python train.py --dataset="photos of plants, animals and fungi (iNaturalist)" --image_size=40 --targets=["species"] --num_classes=646 --norm_position="pre" --layer_scale_init=0.01 --label_smoothing=0.2 --init="lecun_normal" --learning_rate=0.0061 --momentum=0.9 --max_steps=12900 --weight_decay=0.0 --adamw_weight_decay_other_params=0
Rows from block 7 of a small image classifier, named by matrix and row number. Rows with one number belong to one neuron. Each number is 128 + 32 x the weight over its row's rms, rounded and kept within 0 to 255. All counts start at 0. Numbers have three digits each. After the name is the row's rms in percent of the matrix's.
Before each neuron's rows are labels from the 100 images, of 14848, where the neuron reaches its highest value: "peak at" is the part of the image that holds the peak. Only what is clearly more common there than usual is listed. The data: photos of plants, animals and fungi (iNaturalist).
# fc1: MLP up (model.blocks.7.mlp.fc1.weight, 1024x256), inputs 128-255
# fc2: MLP down (model.blocks.7.mlp.fc2.weight, 256x1024, transposed), outputs 128-255

peak at: bottom centre
fc1.444 114:173103192154115106063131167067110144161145130152124139148118056164041105116154168078120133116124107057137151156204108146170121137124142154110150079156097090124098114129061116045185129114143094127097173108094081095140144076156215152147127178206132145136093088107071147112118112153182100207124121135147164160175101112096114065162154136147165159113114088148143148120088112131113128109178
fc2.444 111:172106144079102111081152129101115160095123094178102163102093096055129130092112152127146182118154025197095167124182118100118160119091124113132078175135117089102158145102124102149131102161095120150161114152193118193156094129148168125132143122131179124096142123175104133167114110169133104147136123123136165161116129137106099159136103110136093140140097152131083134123161185172122086159135

peak at: bottom left
fc1.552 091:084092140154136113088132119091120126168115196151151154108133184192140126105157100094183146180152148133128170152162078122130046160187094104151133127021122086110103115168087109127132111175118092105064104129107158116113082117120086136077052146140165088154169127140138119160151135168102155085150129112104115091110151177101170119137173203105156168083137126106109112150087105163116122124141
fc2.552 091:109111131050138106145075186162130123089161118106102112159059157169175073127069152139098153130083089123152102147175117100175121136172116156162092169129132140195152161054206142086158087156127175127151120074170169125150130084176163121160144082034068139086113148099075199101126153147089103107187162137151145072129056088187124087091106114158138128146136069087126115125130092126185127141142

peak at: bottom left
fc1.736 089:145122148144144164131149145144130041148155149127103078113061129098113089145176106112056062093169179133150153171129134078176089064162069138135151115148140152104079157071088187113151160061149099102140035158157064109125126151121041109136157153104172129152131136163170143114102163137212140161125128068091107118109046117184164121151103123116183184137144124069128101099143115112144091111230
fc2.736 088:104136196122176113149133172131045146151185173127122126129181150146185134112117158151080160126133121180174121131123189125123053149168126112167100121109108131134091109135094134094110112065190120123111190126183116195151094143113155092182116055143103101156150098069130153151135109154119115133121142122175122138115158119144157144163136151143112205223223129173089148139127133136157122129124

peak at: top right
fc1.98 098:136161088155167158120083097150139136102107083140049163179101198140109156156139169170140120116156136156139124134094138162120108145128109108066161155107129139142144118107122195106115120176123229168109103194151066159137126128105164119166105138069176169152089097067153144119169172132135136153165136109127132130085093141163110161114149135044126159067168114126159145110090141149123134151091
fc2.98 105:129129192132152111096141180153090119125121119168110142138153118072134116089138108137095093116146094126127136067146066141094114120065188081170171105125131169138155135103151093131099109157153124082152104120107201134156140113153121095104175073072104102106159108067137102071168171187153184170138116106133147138107179140079126091191156179113120151074089115092176138137119140091146106130189

peak at: bottom left
fc1.190 094:150172088125110177079170156146097096115140122120138139117111092141144107072186060089126088117122128130135148081150161197104103061131114164117160109119121134091074249204096158125132163150087168139197139134099101143160058062126137108116128139103102147118127120121105109160098072094126083137145129140162158140137130125082101155110159137131141155105131077131148128143115136133149136069173
fc2.190 097:155118157086072171093152112148124124100125151133078139131058134134118213163149140105086117176114116134106114148194104191130146147075119108060092147103183114141177113106174151127138106144141089126172125150190128133114163064120151096128105141151124131128172057144170090176094129146138152150071124070103119166081104150077172118128116173099118104068121139154145119128136109176161106127126

peak at: top right
fc1.432 109:123184174118163187181095124130113146171174127170102077068179202169127120125115138136109126134159142182061126089152138167146145102141074141076170150141120136118087113184072119135191061119060158147102131165145129121073127148158132139144181106087131089127079091100099117093149155169053138128164104149112158101096144110147098110110109133135148122093173112116207090120113147176157128162093
fc2.432 117:135074117100110123196171110152116154125152140130166156126110092140112146140112068171164083182145090138185125170142116142103103169102145050102105126160139146092104083166112139116101094115155109125078088089122140130162062092093184147073128108152151137145143130150160102166144167077167024122108202114122145080148130118162143156116190076087113191128094132124117124148126141094174165095096

peak at: centre
fc1.288 101:140084167101152183077143116150151148121170119108120126102191170124200070073125116168120102149101122155142110140126076155059114148157105111162108119145136087075106115150108210127204064131116104097150164114163116159137169089120146137086128082060125135136155104116040113163132125131138136143079126083122103112150111104115095116112137144150196103103119204170111139163132159117161121088180
fc2.288 098:095069113076166126074089119128133127160177140082113129133140061096125168114153064166146137136140128102135115197085150105144116157114131099124123141113179082183093114103084173096137088123137110145117086137167181125194117138104116129128160113104107127130145108114130107091133143136089130107073111102192104155133149165154138146132173090157080199136148098125211151111092131161087130165124

peak at: bottom left
fc1.355 099:157117152178105094112141048121101046134162130118120164121110127136122128094172177149169147129154158107118125168137189155108122158164127144120138105140133116101074095170148140106122109139119123115099143142152060135065176071150153105168082143125117090141123090167165171165148171114149081086161132146118145157136122113131179130128100126168132078013167144242144148128119098134122117140117
fc2.355 091:113157163122082114087128130113135141168170138149131103105136050113063137074076124110103123142096143095128143142062218121208106104103154108114167134171123100159142109119105094139129134172154142134164076117088170139118116160089138160111153112103142110089167102131128074132051094203140071102055096138088123115092145184100134144191149098088127148135083133039154107191087182106075190102138

peak at: bottom left
fc1.379 093:080129153133139088103119099091158178141154119124114131095152097129117174156081107144090105147139134155125175102110113153146097105132106099125127117084134140207143124092099179127130104152171145128055192156095135109087050180180150128125113083094180139172124208133143165098157161194132151117045146125081136118112129129121195138159163121146154082156145144146134176164082141097119086118123
fc2.379 089:120120118069145170143136159141118119134129155164171129099125140134108150121105114159144104150139107115130123123124150145057162110184168091148126137106115110170045155110173126135086145147108157147155127125111023112174093086037065184159170129171112160149150114090099152141101145125145149136125149134187152089152091124085095158109098162091126084140142096159095093141103169154156158110138

peak at: bottom left
fc1.398 107:082081135075103118061113155111069131115093203139116105122172111082140170138100106085113137156185122154164124113044122159135172128168119175195130132106140167138113091145096176098136116164134151092075151109095136163177126103137069128145167086119128134107125145138152117103146193185075137129134152108131114096123092170138095111126121204125167102087114123117149138127148051149130123126122
fc2.398 107:131151078107102095131166173157139087141131109090148172121135148153151145122107116172158069079103113080129084110176186145150056110097152105114071131221171081108133172069136164182162139113138112117124108139118139085205173081142114108119189139125122150137126142174160103140156143116138078126163133142161129111122161144069083151095141118132154121182140151119099133141062165188131173144121

peak at: centre
fc1.593 094:140177235085192103113081116132108126146093128164066126102090117124130153107150123118060119150077195133141124148139148134093113086132128123097171133122184123081155086089145121097125118149116115176123112105134163128138120123164123156181063136178134135131115064161140141108114178105181142080158128147146149157125150181098105089165137101102178107171072083093152172108148123113150094090125
fc2.593 102:108133065133154120121151179136156096109095106210171095054157123102151094146117123168123115168149109136099142082098112135052162129128156162116141140073138109053157122135104079171155135153077122181120105165155092104124093126111124147195151140097105116161123118117167155133099089112117141135143131119140152165083170123077203083174108102159122198143127125053107107101104108082198120126178

peak at: centre
fc1.233 109:047142091145101093090126155079146089138175098091122094111117112118141099180177057117060115149096150144113179139204099127151153151097124130108110169188152087069073109158153156136134132139101108152142063132080079155096084128157072168163094147138134112120091141144118088168186189109072132152094124158131155118073111107188146141097181169102112103083123075098202141205114025156124152132161
fc2.233 101:143188133118128182052075068113084129133093161192139127163095185142088083085153181134119130217137071186152089078126122096124149124119115089133105114167112144109101211106150166084094138043177132115100124182110108110124096136126079105117167122156205128079162153083123188169068153114153069115146111127138180121122136114147111125135100091092154129189168108092120141127096102134149152132135

peak at: centre
fc1.493 115:168128096202122069133158135117125118144175076144134148102075151099090151134133220116165121120132150192117139148111110125136117129138200140120076129153035115128173122170064117078171144122097055107207137095127118187127137121156105148132108133100122066154177157168134139144122115125051114038148146168096079142087124104176134101172145099063121132161199102147135103107123126140113110106140
fc2.493 112:134136181145104167145169136156136111096048142108121120126122161115122140106107170078110123130164158074126134090126156153124140138190209140187109136095162105134185114160153144066145095157097159144109110154150134131103124083090130100109137124136122151098111079127187129146141176159225126085171110115150175112106101109104144156154161166161132109135129187077137063094125087137155111134122

peak at: bottom left
fc1.665 103:135134181196102142132122064142106127094178152118128086168126168198100143104143098057158157080110119116066156186130116161139070129157109103134137124099122127128091157104091137118078161135186116135174158128080150155141136104116067101035150119139157109175132107108144121163078152137132096144158114110183104068129147094149133131058115156119111144119120110092162147127118123095151140080182
fc2.665 100:127121130134127099095141128121166144123131094135089146139164102105143127135154160160096127117135066048121120145169138114073179184070143124102157135125112146121081127041110100129173085109150176081121076144113139130161096059150109110206130092142174132086187116229197094132098118115159165150156147128115171157195126139068137148158146100066140131126080113147104120151099099151159136118159

peak at: top right
fc1.643 102:167106123138146102202128086163139106151145142152049066095094141113130111111101164092106094098147133150112150170191106175151153213152093137104083114105154171121117068179122170144145149124221137159164133099120190134106190070136169137090114122153117193162103135145109176096156086120154123129096182088112085062083128105162162080103190094076168100157176118103139072147179157125153068165129
fc2.643 113:096055155084132140111173137126165165145142133104170072149094184050116106139202133174079143164085153143120131097091141126135157122129125125176135113083126115184161129120128101116105133110102113142112152121098110171133112171116104131204152078110125145101134087129078068180122084129149124127159138149130138187104178152166147099191102142170110090107164110158159085102115159115190118055135

peak at: centre
fc1.354 100:164186140122154130149144109123184075116113124150062099142125135067147112137163114151178133149120101094117095171182115120118139121033081115176112122230097071125162185131073149114129165102089159187121125095118148115128129141132156104214158101138135072210090157108113142144126173157110122155121122155092091142125114117113130197095134118179142165172128089139110095138150127158161170131111
fc2.354 100:138129102051109146114111143111129069090111122168131173079168147123167143109057159107133102168104094139132145093152106155087126135107098173110161132156106147199150129080081115123146095119151109121145175155062067032112059161179108120179100106144153085065162110066077128076158093175147150134109071086146047135127151106124115159106126077145122165140142056177078148163116140068159108131129

peak at: centre
fc1.561 088:128150106146148128109072094162180133076151171136097142137163177182150105173101195079082092111101172144077116122086121180190138148129071157113069123141098164088164139140175174101169115122181127096160161125143142075165132113104074109092132120099154111149081120133164160102151162150100087136127078118110166136127117115192117151078076145123151069122051096115093135139142087138110109117158
fc2.561 087:114124135100112161151114152138166161108172102043102092148157130144136082143136127132053127147121109120123158114055128121076143178172181145140080119095148103210114117120129105036108081140128137098134061065090134153128110151084153066098141154074129144146129116142138139138103163123101172132096114117126117108155139107146205141165127156157110130156098144146150134172160144146127164070104

peak at: centre
fc1.86 100:121120080074123107102097144155154097176121119094153124133108129116153137122143133041180145187164131107129138155175122128108203189125114099097125175117190107188094123115104169137171130147156116145165148152117115139137085175127134145097129157152109061139131087115141172146128117179112117082146176148072142099088105097156134128068173157147096093114074158147169114165067200069099072099137
fc2.86 100:072096159092172147094169118067149186075127124134138146158103105046144151149162076068165120159156136132168096114126162135150130135120161119122106045148079130127123125093147100104167107073160129139151174112143120127153131095112062124099126159123116216063108153164157123135162153090085168122170162200124081170148142151137119160112111110087153087148189101077153148113104120126068094164173

peak at: bottom centre
fc1.633 101:177125130136156140145157094133152133111152116142125106148133193174136123088052084080127096068066156158114126110155112133117154142107116121125171126166136079089151149151130102122152071123115147138116131106074101138114097144084091096103118159128114143112164141200043129159077091106100086108147130211133092135168051130148136091107069163134109152164146119181134253089114086158110142144182
fc2.633 097:082166127105168134082070117149091149182106142112186101165083159205140130127170089130194095132135152156196124133160138149156076181155117113115118120161191122147138155104129168166105101140040113073166094135077116081111158133092143138153109136128132100118084150177085117107088095156208148091119132157047181084107147102092169094092180159138157054095139171146140123148113125106125056142109

peak at: bottom centre
fc1.261 108:164098139124125115098110095128148157120185120103143172160144125096122106158165125137078119110160054189145087141108059076129121149100103087127103149108092159127158121070114136093178080140117214158175191147177100101089127052190110126123096173103180177123111136126157153123108111133114137121144141080127105081101164138114105088145079138107140162104150160100098135148066065107143133111205
fc2.261 098:120124148178103117098118110170213038124145107134125145119127152136068114144124133137144143104081206086124097139142103082106132062133115156130155115157080126103104113086105099098143109019133072110161213146124147126099064132127121126140127083152124125149155044121142155162130128120122133123066142165141156073087119111139112123141133121133146137089092122139181053162168151143179168136205

peak at: top right
fc1.689 094:183025084130123100106094116121152123165112156156108177138180133168159132067183106036121101147141118121135107122119171144140058133125092091107137108140160086112157103153164177151096151117140161181162118176100146119101139086123170127071138143097167110098145111106186125136090153161117138191149111078143147118110074167168145109088125134097147105128094130107152231120207090112188133167159
fc2.689 102:139200145102109160094110195112166171141161146157172090130130109123128115062088160169122099122137127141116135075130110071101136106157146126150141161127117137160183158077126146124149110087120167120100170102085086138086158169171109088172124159149097154139107162160116177142115132103128152069181167129132126091135156152102150157130101105156151117108105058136159138109077116142084139173142