A small image classifier, trained from scratch.
Model: 6.63M parameters, 40-pixel images, arch resmlp, norm layernorm, activation gelu, patch size [4, 4], width 256.
Rows from block 3 of a small image classifier, named by matrix and row number. Rows with one number belong to one neuron. Each number is 500 + 40 x the weight over its row's rms, rounded and kept within 0 to 999. All counts start at 0. Numbers have three digits each.
After each neuron's rows are labels from the 100 images, of 14848, where the neuron reaches its highest value: "responds to" is what is common among them; "colour at peak" is the nearest of a few named colours to the mean colour under the peak. Only what is clearly more common there than usual is listed. The data: photos of plants, animals and fungi (iNaturalist). In brackets: how many of the 100.
# fc1: MLP up (model.blocks.3.mlp.fc1.weight, 1024x256), inputs 172-255
# fc2: MLP down (model.blocks.3.mlp.fc2.weight, 256x1024, transposed), outputs 172-255

fc1.692:558569496515535545489469432426465507447541478473499455530429509510447522466517472506463408484462509490434537569466460486514540488526491515509518436496479495448522451555443452489483449494550416494536466549512468470534494554611515537499448588451538469467
fc2.692:539463549503446478514521511519547472466476513528576546573539459470542466570428442502490487512454480497553476454515467546509547559494532460481514508484489499570466589424527508527526509445437527496478575496482495571447559407450471438578500466511553494483
responds to: class Insecta (59)
colour at peak: brown (64)

fc1.128:479505531516444511545503489540478537547466532530507476464563569423512476466489483467482502492540452515523528454526533516519451393543485403495488515506477452521546485520449558473521428463491571456478469501540569474489497507562442557427558473542489481508
fc2.128:559489506501565510554533517481522507602513459568511478523544559484489515499587489509533509433503539481464412541451498492504496493481537651516464484540497452460524530514511572558495497536519442519488485501470438536553501463448494521495495515505529536524
responds to: order Lepidoptera (39)
colour at peak: brown (55)

fc1.635:511530482491442567448476495553524461471472446536454519575501603480521495454480540465510528472549508559539463564431418496535488483496522475475438507471475457524510472511491530473481487485493505521534502448501527519484472532535546597491556513517477503476
fc2.635:510531548504481466574502439478474481516486512440434481466528460507499474518541501497488479445521524419529538490518527543485545510496510458463524499522459531519444573408564454531517535477520491521560442568453456493466546451470518459487453541462503461507
responds to: order Lepidoptera (36)
colour at peak: brown (56)

fc1.262:550462477453428460424484456579519457506498516482481460506485454489492561572560402491484524466532571524500587510559517447480487548488508459580526490577518490446523520414471518499492501456461409556520498454495471548463496556469533400473559471537533466522
fc2.262:461486503511403496431485521527463467526520521519478476531468525437480493473500541503488462524454594498476482479524471508491505513483471525518472559461470488496437424503502525511506529531495462490537496541531519512471500519544511464463473454465482489511
responds to: order Passeriformes (52)
colour at peak: brown (53)

fc1.389:545496535501409528532466558496501549476479463578488451582553513507506490494448529474434459468464479457552555459471499472489480508564483404411502551569474554537467429463548487523522506518641435511526496529535503493484508560548475491419516491525507552495
fc2.389:392526491488478551618512495523495603505480541573466547516521452538458535494479485490486478488476468472520558513462518484477444431511499526505487522567402549507459528474509551497443525437586542518471506476516526483532507538481491530519438598453547458508
responds to: order Lepidoptera (37)
colour at peak: orange (35)

fc1.523:461572471529416527483532510508495514576560499521537467435474485544537530506504527476460485483468494482429567542470445545490522512543478481506516488508462519465523508545506442562479520499518492451504424458543493561486464472527539452492440598547487464529
fc2.523:503533475496546504508482575468482492460471523421493494459513413489463466531490588515564448533511506464563465410547502494523440441412525470530479463509547474488524437524462442420464487457495499487469498527504487494530572493486525528536564491508565454495
responds to: order Lepidoptera (32)
colour at peak: brown (50)

fc1.122:500472519511476519497416520454538478536439482442524502526546473530502478469433558476513526513519540535441566526505500474536462548521473493541542499554473520514513491490497594494480523574531440550437513507536475478531488481524496422458491535502501443524
fc2.122:405463591396498504501520505522453485561554492566518484488524580544501533585530475478413508501502588480525585441520527493498543535523552488511481414527489478533518450439523451464533526457506507409469535486512496558386507510529483524505547558498506468564
responds to: order Passeriformes (63)
colour at peak: brown (51)

fc1.35:443521547489502535497497520443476532489485475451541559547450440466504528575460530428533538489461551483561512481516514534534537498535477537488537437468533546449527515451533448550573522496372490423487447514524508495560504482578490414516498456565458459490
fc2.35:447491498514550465489477462515497497520545500454475442448490567469527534522477465502478463545479541501462521465510461486505508488509497473439475502506481533573513517483487543505489496511476535456492476459570424523488523491503432443547484529522504463482
responds to: order Passeriformes (60)
colour at peak: brown (76)

fc1.307:569483458480447487465488498483579487453544511517420519446456522529426493509479490551489467460490505501512547506568457449512488451477495519484470483468525464487546429484518477494517590531379479518636476494468578446532460516531546478528481476562496476515
fc2.307:488447510495485497455508493463540485480483529512473488540460539533563406566495518520549469488576478520529512578494522581473489492582566508529506528540489491568496473463501577506448441463505507493455481499456585493495482458500494545491548502448541522515
responds to: class Aves (86); order Passeriformes (64)
colour at peak: grey (79)

fc1.616:461442495572513482519453474507502482511541492520500523557454471462560417441540502492574445539448506484552529485487531487529515511522534572487441505507515478544526494457461533546512528478437495519578456455541554487483503452516511524518536534486498505520
fc2.616:391538499495462527458505457490506475399414515437409532576508564536503473542548473542521547516499484484529396534514513542430516453553527464551505524503418469385500479480528453517513518486504456424562511496448460493484546506501481518537530456556527509473
responds to: order Charadriiformes (30)
colour at peak: pink (50)

fc1.255:472555510530486605551540504438443513524515480504580498464517484502548567487477549579548524499510512428487536474476510569469519488482473552498458512537516423542547474458456552452485492493449430512508484476525496474495461500532483503556581474531458450477
fc2.255:449529531509493477561518464626464557498524545477466511432440530484552483558529505458516484485561464477498565523564548474601591516500478481468520519479466492457441480472510525514485559531489450492543479488483491505477477482495470516484528466545495444521
responds to: order Passeriformes (54)
colour at peak: brown (57)

fc1.368:471542452484508490566407458535480438536518525489575553515525489513466499496464496506498542489434457516539521487472445524534473434409497558501473520488506447530557504508502455460504539461500465527513519492465475500560505484494515531490505445543479507498
fc2.368:483436460508546469440496584416540450489469484514461480517423438424477555546540483533533554473526512427510478520496498528484472426521549510487531473492449493503440593504528542489512519531527576518526503615558442502494571515468456433519512497478577522500
responds to: class Aves (84)
colour at peak: brown (51); black (40)

fc1.432:508507493524490499503489434482469487438477443537511502526474450518444488550447428476514496526546482521517500542504560416491538507511515513489478477487515392471485526483503477424469458577537505554458484442599488501529476556502490456501520504459490445488
fc2.432:481491475499499512488462478495483524524428550529463525493537461550527478498497535471460466532502480463512507533473440474484555504448560511450568448475502469532507419505530466552504496422532472479570524535385511476481510457497519504451548504552494503511
responds to: order Passeriformes (51)
colour at peak: brown (71)

fc1.689:509497539490503533530478530525535439527504446556510484494538490513464557505524490432443434596560488487536423460496532512498464521479490474556492525547503523504489495510537484507548505385497500511489514459593514564489502527458567509553450428522525458527
fc2.689:556546456500434449435484550541494530584494514487558438535503511512522484506496505502475467547492552493499460431479544513483499445475583469566520511451425526481407491524535517502490473456434482535524496502488555431516519448499495517568498540444494481477
responds to: class Insecta (64); order Lepidoptera (42)
colour at peak: brown (60)

fc1.245:566515599473533497527409431479435567477512496447477523474441502479502507526559454529516499501513467495442503546533459467595446488481522566535464502453516521458589474506514463529415548415502505478486471454545533539501530540508533529531509510469482460467
fc2.245:471543520538498492449571505432531500605496544499570570567532487486446536474484521569507528535521490508512507493507534532410501443448569504485526538517537516459460490539516520532459528497493515587528486493510419511546500508470443546429464578433529467467
responds to: kingdom Plantae (31); phylum Tracheophyta (31); class Magnoliopsida (26)
colour at peak: brown (74); black (25)

fc1.751:489544469470485502539424496568509463518469512477512484569433554474517490491547518416553553530545477502444444515543453434454497425504495530518501536434522584497544491526553611489540468492534464450464458488513487431458461583522527475505461468471505528517
fc2.751:555570552472456454533448515517554551606434469470485451483515469463550511486503505432552442524487487483503476527502452518495502542552486470508499485529471481461537464523463471492551566449589470468486554523468488526459493558549465530596546494527521597459
responds to: class Insecta (83); phylum Arthropoda (83); family: Nymphalidae (33)
colour at peak: brown (69)

fc1.392:554533503501461428455442515537438504515495501512521505578565553486514576486435473464541489516531440500473555604487479524519490448531497485540552483512504545463563474504500409500551466537527512555508421525497525508458487508519427584588459574500450509483
fc2.392:493531538515575471550533426494542442470461487454449499557470462531479450506557503500514472476502508453516418461481469466478460524471562514465540494476467499508476564563522500418485455525474474535454513466447507560461473581460528409440483509412523546407
responds to: order Lepidoptera (41)
colour at peak: yellow (45); orange (26)

fc1.507:468564515533508479550470541561470429561523515485413505566480503472478454415519517578480520516485544535560477496503568458557520512561494495514533519435476519493542471480448414501553592533409500530471502474519491568489500478562511507505525484529451474487
fc2.507:536497530414507511480558461510421513450492476504531493416493520565496586555525455444523489516540513538506521484465397533541453471485434462445458506556563493561446550497539566506466476439586460599481462512474409433519495539481606531434496560452503481543
responds to: phylum Chordata (93); class Aves (91)
colour at peak: brown (54)

fc1.339:486449428471461490490466463490471503430508422565500470498444479577499503450452544450514504525488654509502647560513487502439501512568415518517531529521501506558477516475497515527543505520451486552481515458534492564457490492532430502452506506517509540437
fc2.339:447492519512500526502542538520529454498513483486500435491558521434453622506494487548537505500502532460475580523454459523501543612521477470505540466539497480526501492482472496487538521525503485495525412528534544558520463514524550497468497504590489480477
responds to: order Passeriformes (66)
colour at peak: brown (70)

fc1.119:490491416511392510440484533533478488485444482510507507494460548485461587466461516526517511465483493492527507525499511550471513494524556555519494499486539429544546498526525467586494516516476476464551512513491585507490498484529527559485535489513480550512
fc2.119:496515586475568565538485485543496571554484506488510503565545509482445482513466488510468478502543510450441451460488516469520502472483486510516529520513509487473481509500485523438534482518503547551494464492513449485503580497481540476467507499516517545538
responds to: class Insecta (83); phylum Arthropoda (83); order Lepidoptera (50)
colour at peak: green (37)

fc1.491:453462477437578468593473461480511497492466524504504479537471519472540425489570500545499459514410497482516409492484565540533496440528481487540578580497502526556526536525538497493497451473513519484456498503490424478508530489466484553424530537494534550488
fc2.491:469496453468506456514452497555516507580504526448551433480548527494567531537462505484492467504454524463522480498490474428474500461433503460462482452501536523488527473495496501494423508501456535415499486554515520525519467474460545475548447551574496456520
responds to: phylum Chordata (93); class Aves (91)
colour at peak: grey (81)

fc1.494:529551584477437512485545506512488554472537503490413546528596494512514446449530501461516510476498470522487547543544545498523477539491496530479485400641493403518510497480481544526488543517483534461528470485541375493512539478459476487567521509508509510535
fc2.494:559519515490497476542530471507528517423513546480489504599486482524495417524514529499477519517487533542483479509549510467492503509513552455522440521551540537529550407436486428467461571509466466517512486443596465522449534519569486575461533486521605520484
responds to: order Charadriiformes (34); order Anseriformes (26); family: Anatidae (26)
colour at peak: pink (47)

fc1.456:524531493539516583541522464455553458489479506518513423473454515502530526533545475513483501438549470541520530462463446439528457582459450522463470523516537457546508492491552458473534567546532450438454481607549444515492526481468500511514530522488444450537
fc2.456:456516525582468506499437531494550503450495548567492529507526516506465545548505482483432484579474524517499515523506448502467525425513599507555460565507507493442459495453427500561528490534557547477528562467469472461510533452549510390559502505406574501491
responds to: kingdom Plantae (43); phylum Tracheophyta (43); class Magnoliopsida (34)
colour at peak: green (68)

fc1.399:522497581524594453495465466510467499524499477411513485484505482538474482494527520506470514446510485484462496552560567541484530476518544528479415481510573476527513474492540526528444490515507512412491506445528482515554500507471509494486534574491526426483
fc2.399:517538590513552509520501541523490513542520554414479496410541474524441549483441514495469444480493522415507482502540511478495463492528526500510457511493504510486468525506459474512547509425493524506541485521472481490520520535512517464528574490484483493439
responds to: class: Insecta (72); order Lepidoptera (55); family: Nymphalidae (35)
colour at peak: brown (73)

fc1.153:498498509467509481469451472473560502521481506514526548502485456575500562594394519440542480522534436540524517515510502497542489516564482456502452475518466443506468522531495510501522509546529529486509539496555461466583517568551542433458543494507481436472
fc2.153:553491550563488498540540569522531494499542416504475458469499497470517482487451537561507526465466524527468520507531567490478518505501598551418526536460548477528528464440449502492503443464519475484508472419478523527433503441446558544476515525594569512513
responds to: order Lepidoptera (34)
colour at peak: brown (80)

fc1.309:432596521494504619435552530485494524508498551475491530476475452508533483415451453547592492482453485518507475473508459498521475580541467560483571548478477577521539546422521537478477535521419514445525477527505457509532450541478453473487539535496493506554
fc2.309:536449496425446501589469459458558525589488402500407424544478521502568513498499535466532563501474498476485537513554541483496572486508480451491460499488498474514453504507496526498573526484482513411502560476520524499507478469555437567500496500532518498496
responds to: class: Insecta (77); order Lepidoptera (55); family: Nymphalidae (41)
colour at peak: orange (41)